Weights of a small image denoising model: 6.01M parameters, trained on photos of arthropod specimens (BIOSCAN-5M).
Rows from block 5, named by matrix and row number. Rows with one number belong to one channel. Each number is 128 + 24 x the weight over its row's rms, rounded and kept within 0 to 255. All counts start at 0. After the name is the row's rms in percent of the matrix's.
# convs1: first pointwise conv (model.mid.2.convs.1.weight, 384x384x1x1), inputs 288-383
# convs3: second pointwise conv (model.mid.2.convs.3.weight, 384x384x1x1, transposed), outputs 288-383
convs1.41 109 [137  95 134 133 145 134 122 133 111 155 124 141  96 118 130 136 148 117 106  99 124 144  70  68 113  85 145 113 174  89 128 117 125 142 125 124 120 146 131 123 140  95 151  93 158 136 118 118 129 112 128  98 170 129 139 127 104 126 143  82 142 116 149 177 110 118  85 155  83 119 117 126 135 187 169 121 131 103 127 155 139 116 158 124 131 117  95 133 146 109 139 135 173  82 116  92]
convs3.41 091 [115 133 100  96 107 121 169 106 146 159 181 133 149 164 122 144 147 119 117 121 154 136 150 166 135  73  99 147  87  92 128 132 147 121 132 131 112 126 114 117 124 108 112 152 105  95 137 121 131  90 159 152 123 123 129 142 126 115 145  97 143 108 109  71 105 132  85 124 117 101  87 113 147 110 124 115 137 166 119  92 113  97 189 121 115 147 141 142 125 124 170 132 174  94 129 119]
convs1.42 099 [140 123 133 151 155 108 127 127 110 143 112 181 165 151 108 136 145 128 143 161 154 119 155 122 113 132 174 122 178 123 152 163  86 133  73 124 153 124 148  88 170 111 110 125 104 126  66 104 116 112 134 153 106 144 118 116 126 109 141  96 147 150 144 175 105 151 105 121 146 150 110 151 152 135 130 146 118 117 204  95 121 160 130 190 139 130 157 156 127 100 135  94 152 158 111 103]
convs3.42 104 [110 129 152 112 106 154 148 136 165 141 143  80 110 120 136 140 105 115 132 171 138 183 105 135 147 143 138 106 163 119 118  85 166 113  89 113 104  85 145 113 172 110 117 165 136 148 178 128  94 118 118  98  98 117 118 133 188 147 101 118 149 177 155 155 108 116 142 127 171 158 132 141 131 113 105 131 144 100 141 129 109 145 131  72 101 151 143 154 124 127 146  93 107 127 131 112]
convs1.43 101 [158 132 138 124  53 133 135 101 120 128 114 135 136 155 134 156  93 119 126  87 115 115 133 158 119 175 140 154 145 121 110 116  92 107 146 133 130 143 125 135 128 144 130 116 116  97 126 126 115 136  91 114 127 137 120 146 108 131 126 106 144 164 151 139 128 143 105 128 117 139  99 122 112 139  95 115 127 161 139 124 149 166 103 100 110 153 141 105 116 185  98 154 136 148 116 127]
convs3.43 100 [135 113 130 176 198  86 145 123 110 116 160 124 140 151 123 154 137  97 155 115 108 118 115  99 147 159 121 105 116 127  92 140 127 133 128  83 119 136 172 129 135 142 148 116 135  98 126 134 113 167 152 142  93  99 163 151 131 115 134 132 136 171 125 102 147 121 137 155 138 115 109 146 111 155 147 122 128 119 107 130 144 145 133 136 141 109 161 117 116 115  96 147 117 148 133 124]
convs1.45 105 [148 124 110 127 142 118 130 114 130 129  80 112 122 140 115 182 166 112 103 127 143 155 135 165  87 147 141  83 112 128 118 127 112 128 109 199  94 142 130 140 140  99 129  98 179 132 121 139 162 103 122 177 160 137 124 123 131 106  68 118 173 164 123 106 147 123 100 145 130 168 117 125 126 137 119 180 138  74 142 136  80  82 118 121 116 123 152 138 144 102 167 133 140 167 136 121]
convs3.45 108 [152 131 113 132  76 140 130 105 149 151 148 125 122 150 136 200 113 124 163 158 117 136 123 134 121 138 102 129 107 104 111 122  91 126 143 220 157 163 131 136 140  95 113 167 103 118 128 127 111 137 145  99 138 154 123 105 118  99  90 169 103 160 137 128 125 121 132 140 126 138 105 140 126  98 152 166 133 117 123 158 102  95 116 127 125 127 134 115 146 134 118 107 156 134 147 137]
convs1.46 100 [136 100 102 137 122 186 134 105 100 123 101 102 140 147 147 113 167 111 157 167 112 130 138 111 140 137 155 115 116 139  89 147  85 133 164  96 145 129 112 106 142 145 138 170 139 109 133 166 153 125 103 108 130 145 148 147 116 125 136 119 134 167 132 157 135 139 110 106 134 148 136 155 133  74 131 104 111  74 105 146 108 112 133  99 128 125 135  70 155 128 133  98 156 158 131 157]
convs3.46 105 [114 161 107 148 149 124 133 122 139  89 149 149 152 160 119 127 104 133 116 118 108 129 123 105 117 109 127 146 145 103 138 162 103  92 184 149 132  98 112 110 119 120 156 164 134  95 108 157 108 139 139 145 139 151 130  77  98 124 149 114 141 128 110 135 111 134 141 121 121 101 124 154 102 145  98 131 124 132 133 108 122 152 124  83 118  94 151  69  77 156 160 137 141  88 163 183]
convs1.47 102 [116 112 155 102 101 154 114 117 124 119 158 105 110 163 140  98  78 102 134 135 138 113 138 167 111  91  94 138 119 141 125 131 131 119 130 131 153 118 135 142 135 125 135 128  61 105 183  93 134 178  82 148 106 114 127 140 145 128 140 127 121  85 169 114 116 123 133 173 126 121 153 102 147 138 127 151 122 113 144 113 117 119 214 182 125 127 162 141 123 136 111 120 104 125 120  22]
convs3.47 094 [175 102 119 129 184  94 126 135 144 142 105 157 109 143 130 132  88 101 109 142 150 143 115 130  97  81 153 134 147 106  95 115 121 135 122 134 137 124 143 141 103 113 128 136 151 100  83 164 142 148 155 106 100 115 126 155 141 126 100 126 102  96  61 154 148 141 162 174 133 163 146 105 122  94 142 173 123 117 136 140 140 171 213 174 134 137 114 134 151 161 139 123 106 134 110  22]
convs1.48 100 [147 114 138 154 168 149 119  97 110 141 157 161 150 122 141   3 161   0 118 130 115 120 118 100  97 139 129 110 157 164 143 100 117 117 159 180 142 125 112 122 105 159 128 139 102 133 138 100 115  58 128 136 154  94 165 139 118 147 141 177 158 115  96 113 136 143 104 165 135 116 155 127 127 173 114 139 132 117 119 114 138 134 141 125 123 164 104 112  98 120 131 117 113 139 129 142]
convs3.48 102 [145 113 101 132 125 133 113 153 138 138 106 139 110 156 132 239 128 255 155 109 112 135 147 161 122 128 115  98 119 120 118 127 137 129 139  73 109 121 140 155 123 124 124 117 128 158 101 129 119 195 125 141 117 135 113 122 115 128 131 182 137 109 114 117 128 102 153 116 155 118  95 117 134 127 125 126 114 132 125 103 129 169 126 130 160 109 129 138 125 144  98 121 123 133 124 128]
convs1.50 096 [139 136 107 142 124 135 140 138 134 137 138 110 109 109 112  84 125  80 115 131 156 132 137 114 173 168 133 125 120  80 135 144 126 134 101 150 153 142 139 147 127 130 105  98 152 106  97 154 100 184 138 109  99 157 101 101 116 123 125 128 135 137 163  82 116 147  84 130 169 109  92 121 125 137 149 115 100 135 154 107 155 156 175 141 144 138  90 109 123 134 128 107 143 129  98 162]
convs3.50 096 [127 125 156 127 113 157  87  94 163 105 156 108 144 141 135 169 139 173 136 133 116 156 122 125 118 137 110 121 127 165 104 104 111 142 120 115  82 102 112 125 138 135 123 124 131 148 113 124 128  81 111 128 102 115 178 174 148 128 121 177 139 118 176 102 134 144 166 106  93 129 147 120 127 100 107 164 137 144 113 118 128 111  90  97 110 132 129 127 137 166 149 139 104 139 125  65]
convs1.52 096 [157 105 126 182  91 145 125 106 127 141 118 124 145 145 110 125 109 123  81 122 128 115 125 123  95 117 150 116 149  85 147 121 168 122 142 142  95 103 134 119 109 107 128 132 114 103 105 127 105 116 137  97 133 115 137 151 104 104 110 123 130 141 118 120 120 119  79 150 133 158 154  97 132 142  89 147 135 135 169 119 168 123 131 167 103 112 169 136 126 192 129 110 150 126 113 148]
convs3.52 103 [141  99 101 178  48 123 139 132 146 115 110 134 105 106  61 134 155  71 126 135 102 128 136 126 105 122 144 110 123 137 107 119 153 141 155 103  87 122 166 168 140 115 141 119 152 169 125 141 113 128 158 134 130 144  90  94  88 130 138 110 115 119 119 140 130 153 117 145 145 120  71 129 124 124 164 140 142 105  91 136  91 112  96 134 146 127 188 138 117 109 106 137 133 117 114 125]
convs1.53 100 [141 104 133 181 125 169 159 115 134 121  98 113  99 105 124 126 144 156  99  74 124 101 127 129 149 123 130 127 132 154 104  96 173 137 105 127 126 171 173 118 133 140 134 122 102 130 110 153 143 125  84 153 162  52 127 155 164 125 115 105 133 131 148  88  95 136 199 151 100 102 129 157 120 117 141 109 118 111 106 127 122 105 124 108 122 145 117 143 140 129 132 131 174 124 113 137]
convs3.53 106 [123 135 101 105 139 121 139 119 130 127 148  98 141 145 138 135 100 139 140 168 123 118 152 150 134  85 115 132 124 124 151 108 165 115 111 151 120 140 132 122 103 118 100 144  71 130 178 140 145 148 104 131 226 186  88 143 105 124 108 158 120 143 124 107 127 138  75 123 126 137 138 137 160 144 137 139 117 110 162 109 151 124 149 107 131 132 132 127 120 126 102 155 123 138 132 122]
convs1.54 095 [120 143 106 118 135 116 159 124  86 142  10 164 158 105 138 135 102 151  89 183 131 151 133 205 148 117 147 130  90 111  81 141 137  88 127 137  94 139 158 150 123 158 123 110 140 177 160 135 150 132 118 117 127 138 126 141 128 108 109 158 141 146 102 104 137 116 128 155 135 135 109  81 161  68  36 146 119 107 127 170 107 121 147 123  96 128  99 115 119 143  91 136 141 112 116 103]
convs3.54 097 [132 115 115 111 128 132 122 120 157 122 255 120 131 125 122 151 163  94 123  92 146 142 140 204 100 132 138 111 101 142 156 123 142 108 104 132 143 129  96 128 150 107 123 128 137 105 119 154 105 108 130 105 118 114 120 115 137 155 126 109 135 111 106  86 129 129 133 122 137 142 163 167 136  83  16 126 126 126 109 142 122  84 115 125 143 124 150 139 136 106 168 129 117 120 111 144]
convs1.55 100 [140  99 123 115 103 163 135 144 115 140 114 135 114 141 130 164 160 136 163 113 123 143 121 151 140 117 110  85 158  99 151 110 133 112 150 127 164 109 109 133 105  76 119 113 152 132 109 101  99 107 140 132 128 130 128 111 133 147 112  62 133 121 106 162 145  94 136 120 136 176 117 167 137 152 147 127  81 135 101 150  96 117 126 162 145 132 143 126  90 113 132 115 114 114 122 122]
convs3.55 098 [136 141 132 150 151 104 163 108  84 121 179 140  89 152 122 108 144 152 138 102 148  99 147 100 151  96 146 169 136 133 154 131 162 146 121 100 128  61 110 117 117  74 136 126  86 139 166 127  65 155  85 148  83 122  98  99 144 145 121  75 125 132 129 132 141 102 153 145 118 140 107 157 160 136 105 132 182 127  72 116 142 176 178 141 170 125 165 105 137 112 129 114 101 158 129 147]
convs1.56 099 [139 188 137 116 103 135  95 152 135 169 116 157 133  90 131 156 114 143 111 127 103  97 126 128 123  64 121 156 110 126 124 122 136 104 127 126 140  88 145 109 126 108 133  90 123 136 131 181  74 147 129 148 148 136 124  87 124 106 160 129 130 140 129 136 118 167 117 138 149 169 131 127  78 125 111 121 134 133 120 139 106 119 154 108 142 137 124 121 128 119 118  91 157 142 108 106]
convs3.56 098 [155 132 136 134 120 123 133 115 113  85  88 126 115 101 128 121 134 124 143  83 151  90 110 139 134 157 101 130 160  94 122 119 121 124 122 136 114  96 115 150 161 158 135  87 116 130 146 210 174  94 140 144 135 124 140 138 142 139 135 145 132  95 114 144 100 138 138 106 156 108 104 105 107 111 131 126 129 122 132 138 156 120 102 136 120 134 143 136 134  86 116 152 150 113 155 127]
convs1.57 101 [152 114 120 141 136  94 141 117 136 140 119 144  90 117  98 125 115 117 178 116 141 111 134 106 116 146 151 103 149 139 142 108 111 150 133  89 106 113 143 155  84  88 140 140 120 142 119 138 132 114 133  93 149  91 123 124 110 144 233 135 158 151 129 136 117 151 157  85 138  76 128  83 133 143 107 133 150 123 145 130 131 132  94 146 124 103 125  82 136 147 114 100 136 173 141 131]
convs3.57 090 [146 104 126 111  98 124 108 133 140 112  81 136 137 123  85 133 108 153 116 127  81 130 111 125 119 105  90 128 146 139 116  99  94 149 122 143 127 141 169 110 127 222 159 124 114 126 139 117 150 112 172 132 127 144 136 121 139 148   8 138 165 121 153 136 128 133 138 143 133 108 134 154 112 115  93 143 123 121 139 129 124 101 102 131 137 144 141 107 149 152 132 112  60 112 149 120]
convs1.58 108 [130 147 135 137  93 140 104 129 108 155 139 137 149 123 117  91  98 146 139 121 156 122 124 120 174 191  68 122 117 118 197 146 147 156 112 121 129 113 138  90 149 156 144 121 112 135 143 104 106 136 101  78 101 124 153 132 141 134 143 138 111  97 110 123 127 138 136 147 118 105 110 125 137 142 128 130 112 128 162  96 139  63 164 141 121 142 112 144 124 103 126 137 134 166 147  41]
convs3.58 102 [121 112 106 167  99 108  96 139 137 135 108 117 158 121 132 130 162 130 106 126  88 124 117 153 110  98  80 108 107 149  70 151 130 113 131 148 116 115 134 106 125  97 124 112 135 115 149  84 134 132 133  88 129 121 119 133 119 107 160 131 141 100 123 123 137 114 107 127 120 117 162 157 146 120 126 135 148 118 107 134 136 166  77 135 141 142 111 128 123 133 120 117 140 101 109 236]
convs1.59 093 [152  28 102 114 145 157 139 116 155 108 156 113  91 137 103 104 129 134 111 121 161 116 121 138  94 135 145 121 152 112 134 197 137 174 109 109 117 177 133 130 130 132 122 147 111 137 117 123 125 134  67 147   5 123 183 126 126 127 132 117 136 118 178 127 143 123 167 129 195 164 168 158 124 155 137 125 165 143 132  93 155 120 157 189  85 125  88 104 128 173 151 152 119 142 103 147]
convs3.59 105 [122   0  97 133 138  79 124 112 115 123 155 111 156 137 100 151 141 128  95  77 133 135 167 115 115 140 134 156 115 132  96  53 139 127 108 117 124 117 118 101  96 104 126  99 119 104 138 126  98 131 184 121   0 115 131 134 102 126 115 110 122 122 121 123 124 145 130 139  77 122 143 128 144  98 130 102 137 116 110 139 156 105  99 148 110 111 150 107 129  91 170 102 112 110 104 132]
convs1.60 100 [ 88 138 107 123 147 151 114 146 121 132 125  96 124 136 141 150 116 142 114  84 147 179 114 129 117 160 120 123 117 157 138 114 134 151  96 119 119  84 154 139 146 129 137 119 176  95 116 127 158 121 118 126  98 112 129 101 143 142 126 120 129 154 125 167 112 107 100 130 122 152 135 162 132 130 120 118 116 167 123 112 138 140 154 130 132 131 124 132  96 116  99 104 113 123 140 128]
convs3.60 102 [154 120 112 112 124 127 148 110 112 125  86 143 109  98 103 113 129 108 121  68 137 103 130 144 146 148 140 104 105 133 166 153 120 150 170 163 105 116 161  89 153  90 116 161 120 127 125 166 135 131 132 117 195 146 102  90  97 165 125 104 138 137 125 157 100 133 133 114  72 157 121 144 159 165 140 121 134  94 132  97 148 157 193 135 155 106 117 115 157 145 192 131 137 148 109 154]
convs1.61 105 [126 105 118 163 130 160 124 160 118 115 158  99  98   6 122 165 125 122 178  91  71 130 123 115 167 111 168 113  91 138  93 126 124 138 127 127 127 105 154 130 115 145 154 133 115  95 104 122 121 114 136 133 103 122 151 132 102 139 156 149 112 161 152  98 130 126 118 116 124 146 149 104 165 118 171 127 117 138 112 113 148 103  79 146 110 143 148 118 119 128 134 103 158 105 124 145]
convs3.61 103 [150 131 104 116 134 193  98 139 127 152 127 169 108 255 133 165 152 122 128 112 222 133 115 148 101 131 183 113 117 137 129 128 148 122 122 104 117 158 159 106  87  87 115 148 181 100 110 129 111 125 108 124 117  94 136 127 126 110 107 103 128 146 139 116 138 126 125 127 103 106 115 150 145 105 130 121 138 114 160 124 129 117 113 111 134  99 163 153 130  95 120  86 136 120  97 116]
convs1.62 093 [134  49 154 137 109 111 161 154 110 146  97 157 118  98 122 136 127 138 136  98  99 125  93 109 157 132 142 129  90 130 145 123 115 153 142 108 137  94 120 156 128 135 115 168  97 127 115 126 123 101 131 126 100 170 121 144 136  94 136 117 126 151 119 148 110 110 156  84 133  88 143 149 130 108 133 146 120 168 131 102 108  91 126 112 142 122 137 163  95  95 140 112 137 140 113 159]
convs3.62 105 [140 119 124 133 137  84 161 129 123 101 129  88 103 136 148 151 121 110 155 139 126 104 105 132  99 147 137 147 117 102 131 142 126 163 148 135 142 119  74 180 125 139 200  95 148 128  73 128 123 133 125 137 137 162 110 117 142 131 126 123 119 107 100 150 108 143 178  66 129 143 119 126 136 131 133 129 111 152  86 114 119 126 125 113 126 163 144 158  94  92 107 132 128 105 109 148]
convs1.63 095 [139 141 161 124 133  77 129 145 151 144 113 110 133 115 123 115 161 157 131 133 153 136 121  87  99 127 109  87 126 111 124 106 152 129 133 127 121 114 140  99 104 134 122 156 114 128 189 111 133 131 118 142  93 158  84 130 118 107 112 154 161 132  95 145  81 108 130 127 134 134 105 113  97 136 138 142 136 179 128 139 170 122 158 128 117 124  94 110 118 129 114 179 141 122 130 182]
convs3.63 099 [123 131 120 119 131 139 139 146 120 121 125 126 111 140 167 123 132 154 151  96 156 134 181 154 142 128  96 145  98  99 124 158 121 126 136 118 137 110 147 102  91 137 103 153 130 114 107 149 108 141 135 106  72 118 179 135 122 150 139 109 139 147 169 155  88 142 127 127 129 158 142  99 106 105 128 144 136 194 128 145 138 103 133 134 147 120 133 118 151 159 161 144 139 141 144 179]
convs1.64 094 [ 85 143 154 105 128 151 152 144 165  96 125 151 106 140 146 151 123 136  88 128 119 119 126 101 161 135 162 135  99 141 101 121 136 142 119 134 102 174 130 128 118 122 133 117 107 140 141 128 106 117 132 133  99 128 143 170 101 133 143 124 148 113 113 108  94 109 111  79 100 182 151 165 133 110 125 119 114 164 149 109 103 170 140 108 143  87 124 122  97 146 162 137 130 149 102 126]
convs3.64 099 [159 143  91 140 135 106 155 134 112 103 131 117 115 102  78 138 118 117 127 138  97 136 111  80 117 151 108 131 173 121 134 125 106 116 116 146 118 159 147 110 139 137 119 105 118 134 131 140 113 130 112 135 150 150 106 128  98 130 169 132 111 104 145 160  80 128 110 121  94  75 149 148 108 100 105 130 139 109 126 142 143 116 130 146 123  83 153 102 109 151 188 132 127 118 124 148]
convs1.65 101 [149 151 110 148 100 173 110 100 141 115 115 152 124 110 108 104  70 134 121 125 149 103 151 125 137  70 148 128 145 147 119 109 109 103 137 109  90 179 154 125 127 100 123 142  87 135 129 138 135  95 116 116 103 161 186 145 115 107 105 115 138 144  96 132 116 143 131 142 130 163 100 134 127 180 123 138 147 152 152 150 175 150 128 157 117 117 154 115 137 163 114  98 103 188 149 150]
convs3.65 109 [146 129 109 114 153  90 125 137 114 147 150  97 137 122 140 150  80 114 130 119 132 116  93 149 118 160 127 133 111 143 148 135 150 113 131 115 113 114 128 160 127  84 109 112 157 145 121 157 114 106 152 113 108 114 105 126 125 130 115  74 124 149 128 105 135 127 109 132  79  51 129 185 109  50 157 102 124 158 152 128 104 102 132 113 131  58 122 149 140 118 129 134 109 129  70 122]
convs1.66 085 [119 165 128 146 139 156 145  88 158 147 132 103 117 105 140 111 124 113 143 138 138 102 118  95 142 156  95 104 148 134 109 109 144 140 129 140 150 131 144  98  91 132 143 149 152 108   0 143  78 161  79 117 122 130  87 145 112 105 126 143 105 120 129 102 141  96 121 124 129 151  95 103 163 121 138 118 105 111 144  92 138 136 111  84  86 113 101  96  93 147 146 170 159 115 111 110]
convs3.66 079 [132 122 123 100 117 136 141 114 186 151 116 107 100 130 123 133 124 138 147 162 120 125 136 148 175 118 218 150 107 123  91 139 127 157 133 154 116 141 183  92 127 109 147 110 158 122 230 126  95 161 164 145 113 145 155 160 140 106 123 128 141 101 114 104 127  86 139 138 155  91 123 116 157 139 128 132 124 140  93 121 137 133  45 111 131 141 161  85 137 128 132 134 168 103 124 107]
convs1.67 099 [132 113 122  87 123 179 127 106 139 125  76 151  93 119 115 159  86 102 163 125 164 139 165 134 128 172 169 100 133 144 141 150 132 122 127 125 119  83 131 172 166 124 134 131 125 116  93 109 137 106 145 152 122  90 131  96 146 106 112 104 135 118 128 136 154 102 140 118 109 122 158 139 125 165 126 149 143 123  97 125 114 102 141 126 129 110 137 149 126 100 127 119 104 122 168 158]
convs3.67 093 [128 151 128 135 143 140 109 125 117 151 129 119 125 167 101 150 118 133 113 124  92 129 138 134 143 106 186 110 146 139 140 121 154 120 169 108  91 130 134 168 123 158 107 134 118 118  90  84 175 125 152 147 171 114 139 132 122 147 104 106 122 128 113 127 111 142 135 145 122 117 146 116 107 150 131 128 134 138 137 125 130 119  57 150 135 135 163  95 105 129 144 103 173 164 182  94]
convs1.68 091 [123 100 126 132 100 140 122 148 120 120 151 130 111 107 124 112 126  96 134  94 137 147 131 115  92  87 136 121 112 149 101 124 117 146 151 137 138 154 116 137 101 157 131  61 138 108 150 157  86 191 154 117 147 140 128 117 139 129 144 132 140 118 110 148  90 118 122 163 128 142  26 137 152 144 152 151 143 160  77 141 134  82 173 138 132 133 106 153  95 125 124 125 129 132 114 162]
convs3.68 099 [117 162 127 104 115 160 120 121 142 141 165 119 121 117 173 142  99 168 113 146 133 150 100 138 107 182 164 134 133 117 155 130 115 139 165 128 134 121 134 103 150  59 129 166 149 148 125 171 186  61 134 120 128 142 143 172 105 106 107 122 152 131 106 140 131 143 140 129 137 153 202 169 139 109 148 114 138 113 200 141 113 181  89  98 147 119 118  96 142 134 157 149 136 141 141 145]
convs1.69 099 [146 156 131 125 132 158 139 141 140 132 188 169  99 152 153 120 115 126 144  99 150 137  92  70 144 140 136 142 131 154 109 127 127 156 126 127 134 104 150 144 149 177 120  88 102 150 127  90  98 129 167 108 113 137 136 119 140 148 115 133 136 114 151 144  82 124  69 154 112 160 153 159 153 116 132 119 139 125 167 156 122 197 165 132 153 136  97  91 101 106 119 144 122 150 124 150]
convs3.69 101 [ 99 122 124 145 120 101 121 124 127 122 133  99 155  98 152 114 142 109  99  87 106 137 141 112 131 137 124 147 127 168 127 115 107 114 142 120 128 122 133 149 132 153 126 147 117 133 144 134 150 141 124 137 159 154 113  99 133 143 114 113 122 109 124 145 138 113  70  96 111 152 170 118 159 130 154 129 124 124 174  98 106 225 158 131 136 175 155  93  92  97 129 116  94 130 131 135]
convs1.70 107 [147 111 117 111 148 134 123 105 184 110 171 120 112 132 108 110 131 112 145 141 145 144 106 137 123  80 142 140  98  90 138 114  99  96 152 102 132 117  64 146 139 123 169 121 176 149 157  84 142 134 156  90 118 155 146 185 117 128 132 133 165 146  90 156 136 113  93 149  90 156  86 127 105 171  94 157  93 132 163 144 136 171 111 124 108 126 146 148 151 115 155 114 151  35 139 109]
convs3.70 100 [114 141 112 103 135 124 147 144  87 142 116 143 134 168 114 142 120 184 116 104 130 107 112 152 112 162 109 133  98 129 134 149 138 112 120 153 148 146 197 109 108 106  87 151 191 146 131  87 102 120 148  91 146  98 100 120 129 122 152 128  98  99  77 137 106 149 160 116 118  97 144 108 136 159 134  37 125 149 111 141 130  91 154 112 148 156 122 137  90 106 124 115 113 194  95 131]
convs1.71 131 [138 112 101 133 133 138 128 126 134 119 142 140 115 112 121 118 150 163 148 136 119 133 141 114 117 115 125 113 106 171 108  67 126 157 114 117 135 150 129 150 132 136 115 168 182 105 129 134 119 123 106 133 136 135 122 190 121 129 116 115 124 153  96 118 137 108  98 125 150 232 122 129 142 149 115 123 109 189 159  80 146 140 108 113 130 146 108 148 121 165 127 122 125   0 136 132]
convs3.71 136 [105 129 154 143 126 116 133 111  99 106 153 142  83 117 122 133 141 152 150 132 150 118 127 135 138 162 108 158 119 216 112 168 123 117  90 126 140 137 132 141 126 135 126 150 110 123  91 158 137 112 102 111  69 176 129 116  85 101 161 174 130 146 149 165 159 123  37  82 114 191 178 130 157 139 124 104 147 129 130 142 173 121 121 114 166 107 124 134 135 170 107 139 174  88 118 121]
convs1.73 093 [112 148 141 102 137 101 133 146 110 115 127 147 141 141 133 127 108  83 126 129 137 140 120 109  99  92 132  99 128 114 145  96 144 118 113 139 117 172 148 149 132 114 119 133 152  98 139 136 146 126 145 136 139 173 137 123  73 105 107 146 122 132 157 140 134 115 165 124 148 118 116 138 144 108 158 118 157 120  86 135 155 104 146 162 111 151 150 135 138 112 122 116 138  98 151 153]
convs3.73 108 [ 89 130 127 109 105 122 163 123 119 139 150 146 111 135 148 124 197  81 140 159  88 140 132 105 120 127 141 114 102 140 129 172 101 123 122 120 122 124 165 116 138 163 121 151 123  97 187 152 120 146 147 147 130 125 152 119 130 127 131 112 110 150  98 127 137 113 139 141 149 116 106 149  83 142 101  92 160 113 112 102 130 123 168 121 135 173 145  95 130 130 125 139 102 155 102 143]
convs1.74 097 [171 148 119  93 172 156 132 133 140  98 136 116 137 103 127 130  98  87 119  58 121 153 170 156 108 148 107 106 159 126 139 150 138 154 148 143 131  94 137  97 149 113 117 186 133 110 152 121 110 132  92 131  99 130 122 119 113 126 159 113 158 119 149 133 101 129 103 117 133 152 161  85 159 102 141  90 110 105 188 147 138 143 120 119 127 127 122 126 133 140 110 118 116 142 170 168]
convs3.74 096 [113 122 150 109 154  95 114 140 133 132 123 104 150 122 106 146 143 172 138 129 149 114 127 136 149 115 115 113 128 107 138 123 126 119 134 119 120  88 124 121 102 135 104  77 143 107 170 150 128 122  93 120 125 136 111 131 117 132 132 126  73 130 116 145 153 147 138 133 144 130 100 122 155  53 135 163 151 106  76 121 118 127 134 132  89 115 143 114 158 141 100 136 134 110 139  99]
convs1.77 105 [117 111 130 100 144 107 127 132 158 110 112 131 130 136 138 106 121 134 120 134 118 138  87 150 133 163 151 121 162 106 160 112 132 135 134 137 121 138 114  79 135 133  59 102 118 128 134 146 138 128 122 122  98  94 111 151 155 137 123 124 121 146 144 129 123 123 154 129 109 129 142 145 126 126 145 148 143 122 125 160 127 124 140 111 144 122 111 106 122 122 108 116 149 127 101 130]
convs3.77 098 [ 98 137 132 119 129  76 157 134 132 136 132 131 144 144 133 131 142 142 132 119 128 134 168 171 137 137 155 151 126 134 137  91 154 112 134 133 136 122 137 178 118 119 194 135 110 144 109 129 117 131 154 117 141 167 132 165 120 113 129 123  98 135 139 119 129 136 126 148 141 120 130 117 147 111 147 135 121 116 104 162 152 115 125 132 104 130 131 124 144 106 142 125 119 115 111 119]
convs1.78 099 [148  68 135 120 106  93  99 138 125 111 100 112 142 117 116 133 110 103 169 108 156 135 139 185 103  91 165 137 134 144 141 104 136 131 140 147 129  57 126  80 123 151 144 201 164 155 158 102  86 138 122 136 149 111 146 117  83 103 103 128 138  94 186 107 145 127 110 131 164 157 110 107 136 165 137 167 136 143 138 105 136 147 119 104 136 106 174 147 145  99 141 138 160  56 154 127]
convs3.78 105 [121 171 144 147 115 118  97 157 120  78 113  93 101 143 120 138 142 108 132 130 104 133 135 133 116 131 138 118 131 131 104 153 123 137  94 150 101 151 132 122 121 129 116 134  97 141  93 119 135 110 151 125 127 125 162 130 136 110 119 197 118 108 157 157 138 145 115 127 165 185 110 145 125 145 131 126 110 114 133 135 128 192  87 114 125 164 120 131 141  96 138 115 175 104 152 169]
convs1.79 102 [121 116 135 119 113 174 125 158 202 113 136 131 157 147 139 118 118 122 118 142 123 169 155 107 116 150 138  95  81 148 134 109 119 166 152 196 135 137 152 133 131 150 128 128 130 100 126 139 106 131 147  87 121 100 118 119 132 148 126 128 167 108  91 154  98 141  89 119 109 138 128 148 116 150 120 130  92 109 119 108 154 114 147 154 103 135 123 148 123 145  45 108  72 165 120 128]
convs3.79 098 [126 139 147 122 130 147 120 106  76 169 140 109  89 126 152 168 131 117 139 132 165 116 120 123 137 106 124 105 105 113 117 145 149 149 147  64 129 147 129 117 121 123 119 175 129 128 119 125 121 130 150  98 118 127 143 130 126 119 166 106 166 158  99 130 127 114 163 123 135 106 109 120 153 168 130 143 156 153 104 119 148 133 122 105 133 101 106 145 124 115 232 130 186 116  98 138]
convs1.80 102 [117 165 147 144 108 137 122 124 135 154 127 122 107 124  91 145 128 145 140 157 157 119 148 147 117 171 145 121 123  93  89 132 119 133 140 109 138 142 120 135  96 119 135 108 120 110 141 103 113 138 121 152 111 142 117 145 153 108 140 119 123 120 119 137 134 125 151 126 180  91 134 150  85 129 133 110 121  91  75 113 159  91 122 122 111 105 143  68 115 127 117 118 121 123 121 116]
convs3.80 100 [127 157 166 118 143 146 118  82 131 158 149 125 106 157 112 122 123 125 106 132 150 148 139 141 130 163 132 142 116 108  89 122 138 138 121 159  91 121 113  99 103 135 108 146 153 124 141 135 116 146 147 136 117  96 150 140 134 134 155 125 109  75 135 101 111 144 110 112  84  65 147 144 178 137  91 114 130 138 112 109 175  94 142 112 153 144 121 122 137 100 126 102 112 125  82 136]
convs1.81 099 [120 143 150 101 142  69 132 128 154 139 151  91 153   0 146 111 122 137  99 124 124 123 122 188 139 149 129 100 119 145 114 113 143  95 126 154  57 119 130 119 131 101 130 156 131 127 152 153 126 134  95 125 136 148 138 104  83 132 117 130 102 104 134 135 110 120 119 126 150 119 138 169 132 132 167 139 122 134 126 105  96 137 144 104 124  86 127 158 130 104 122 135 107 130 111 144]
convs3.81 104 [117 142 125 120 131 129 170 135  97 109 123 118 105 255 148 126 134 134 119 127 128 134 132 140 113 161 136  80 127 123 160 126 107  96 120  95 188 162 152 130 121 130 142 145 114 138 128 123 128 143 116 124 113 116 119 136 161 129 129 104  85 145 138 123 126 123 112 130 146 151 125  76 123 108 141 119 147  91 128 135 128 139 138 166 148 179 133 151 140 142 128 148 185 169 127 119]
convs1.82 095 [ 90 131 161 151 131 165 134 147  89 125 131 145 163 103 118 122 146 128 139 112 136 158 122 148 129 147 121 101 141 118 122 118 146 118 102 152 149 181 141 126 142 120 117  81 126 143 149 103 118 167 147 148 121 115 121 109 130 100 126 145 111 121 161 115 117 125 151 138 158 132 136 127 104 146  95 150 122 131 135 169 112 112 139 208 136 131 104 114 136 106 151 131 111 143 130 122]
convs3.82 103 [142 158 132 117 136 121 114 127 103 120 138 130 102 120  89  99 115 110 120 119 147 173 145 125 113 148 127 147  99  80 123 150 127 142 127 147 111 130 127 110 134 151 140 120 118 125 126 105 123 133 114 116 169 109 108 114 128 132 124 154 127 146 115 110 126 106 144 128 122 136 145 106 158 124 138  90 139 138 109 113 126  99 127 212  78 117 100 111  67  88 128 127 125 172 108 146]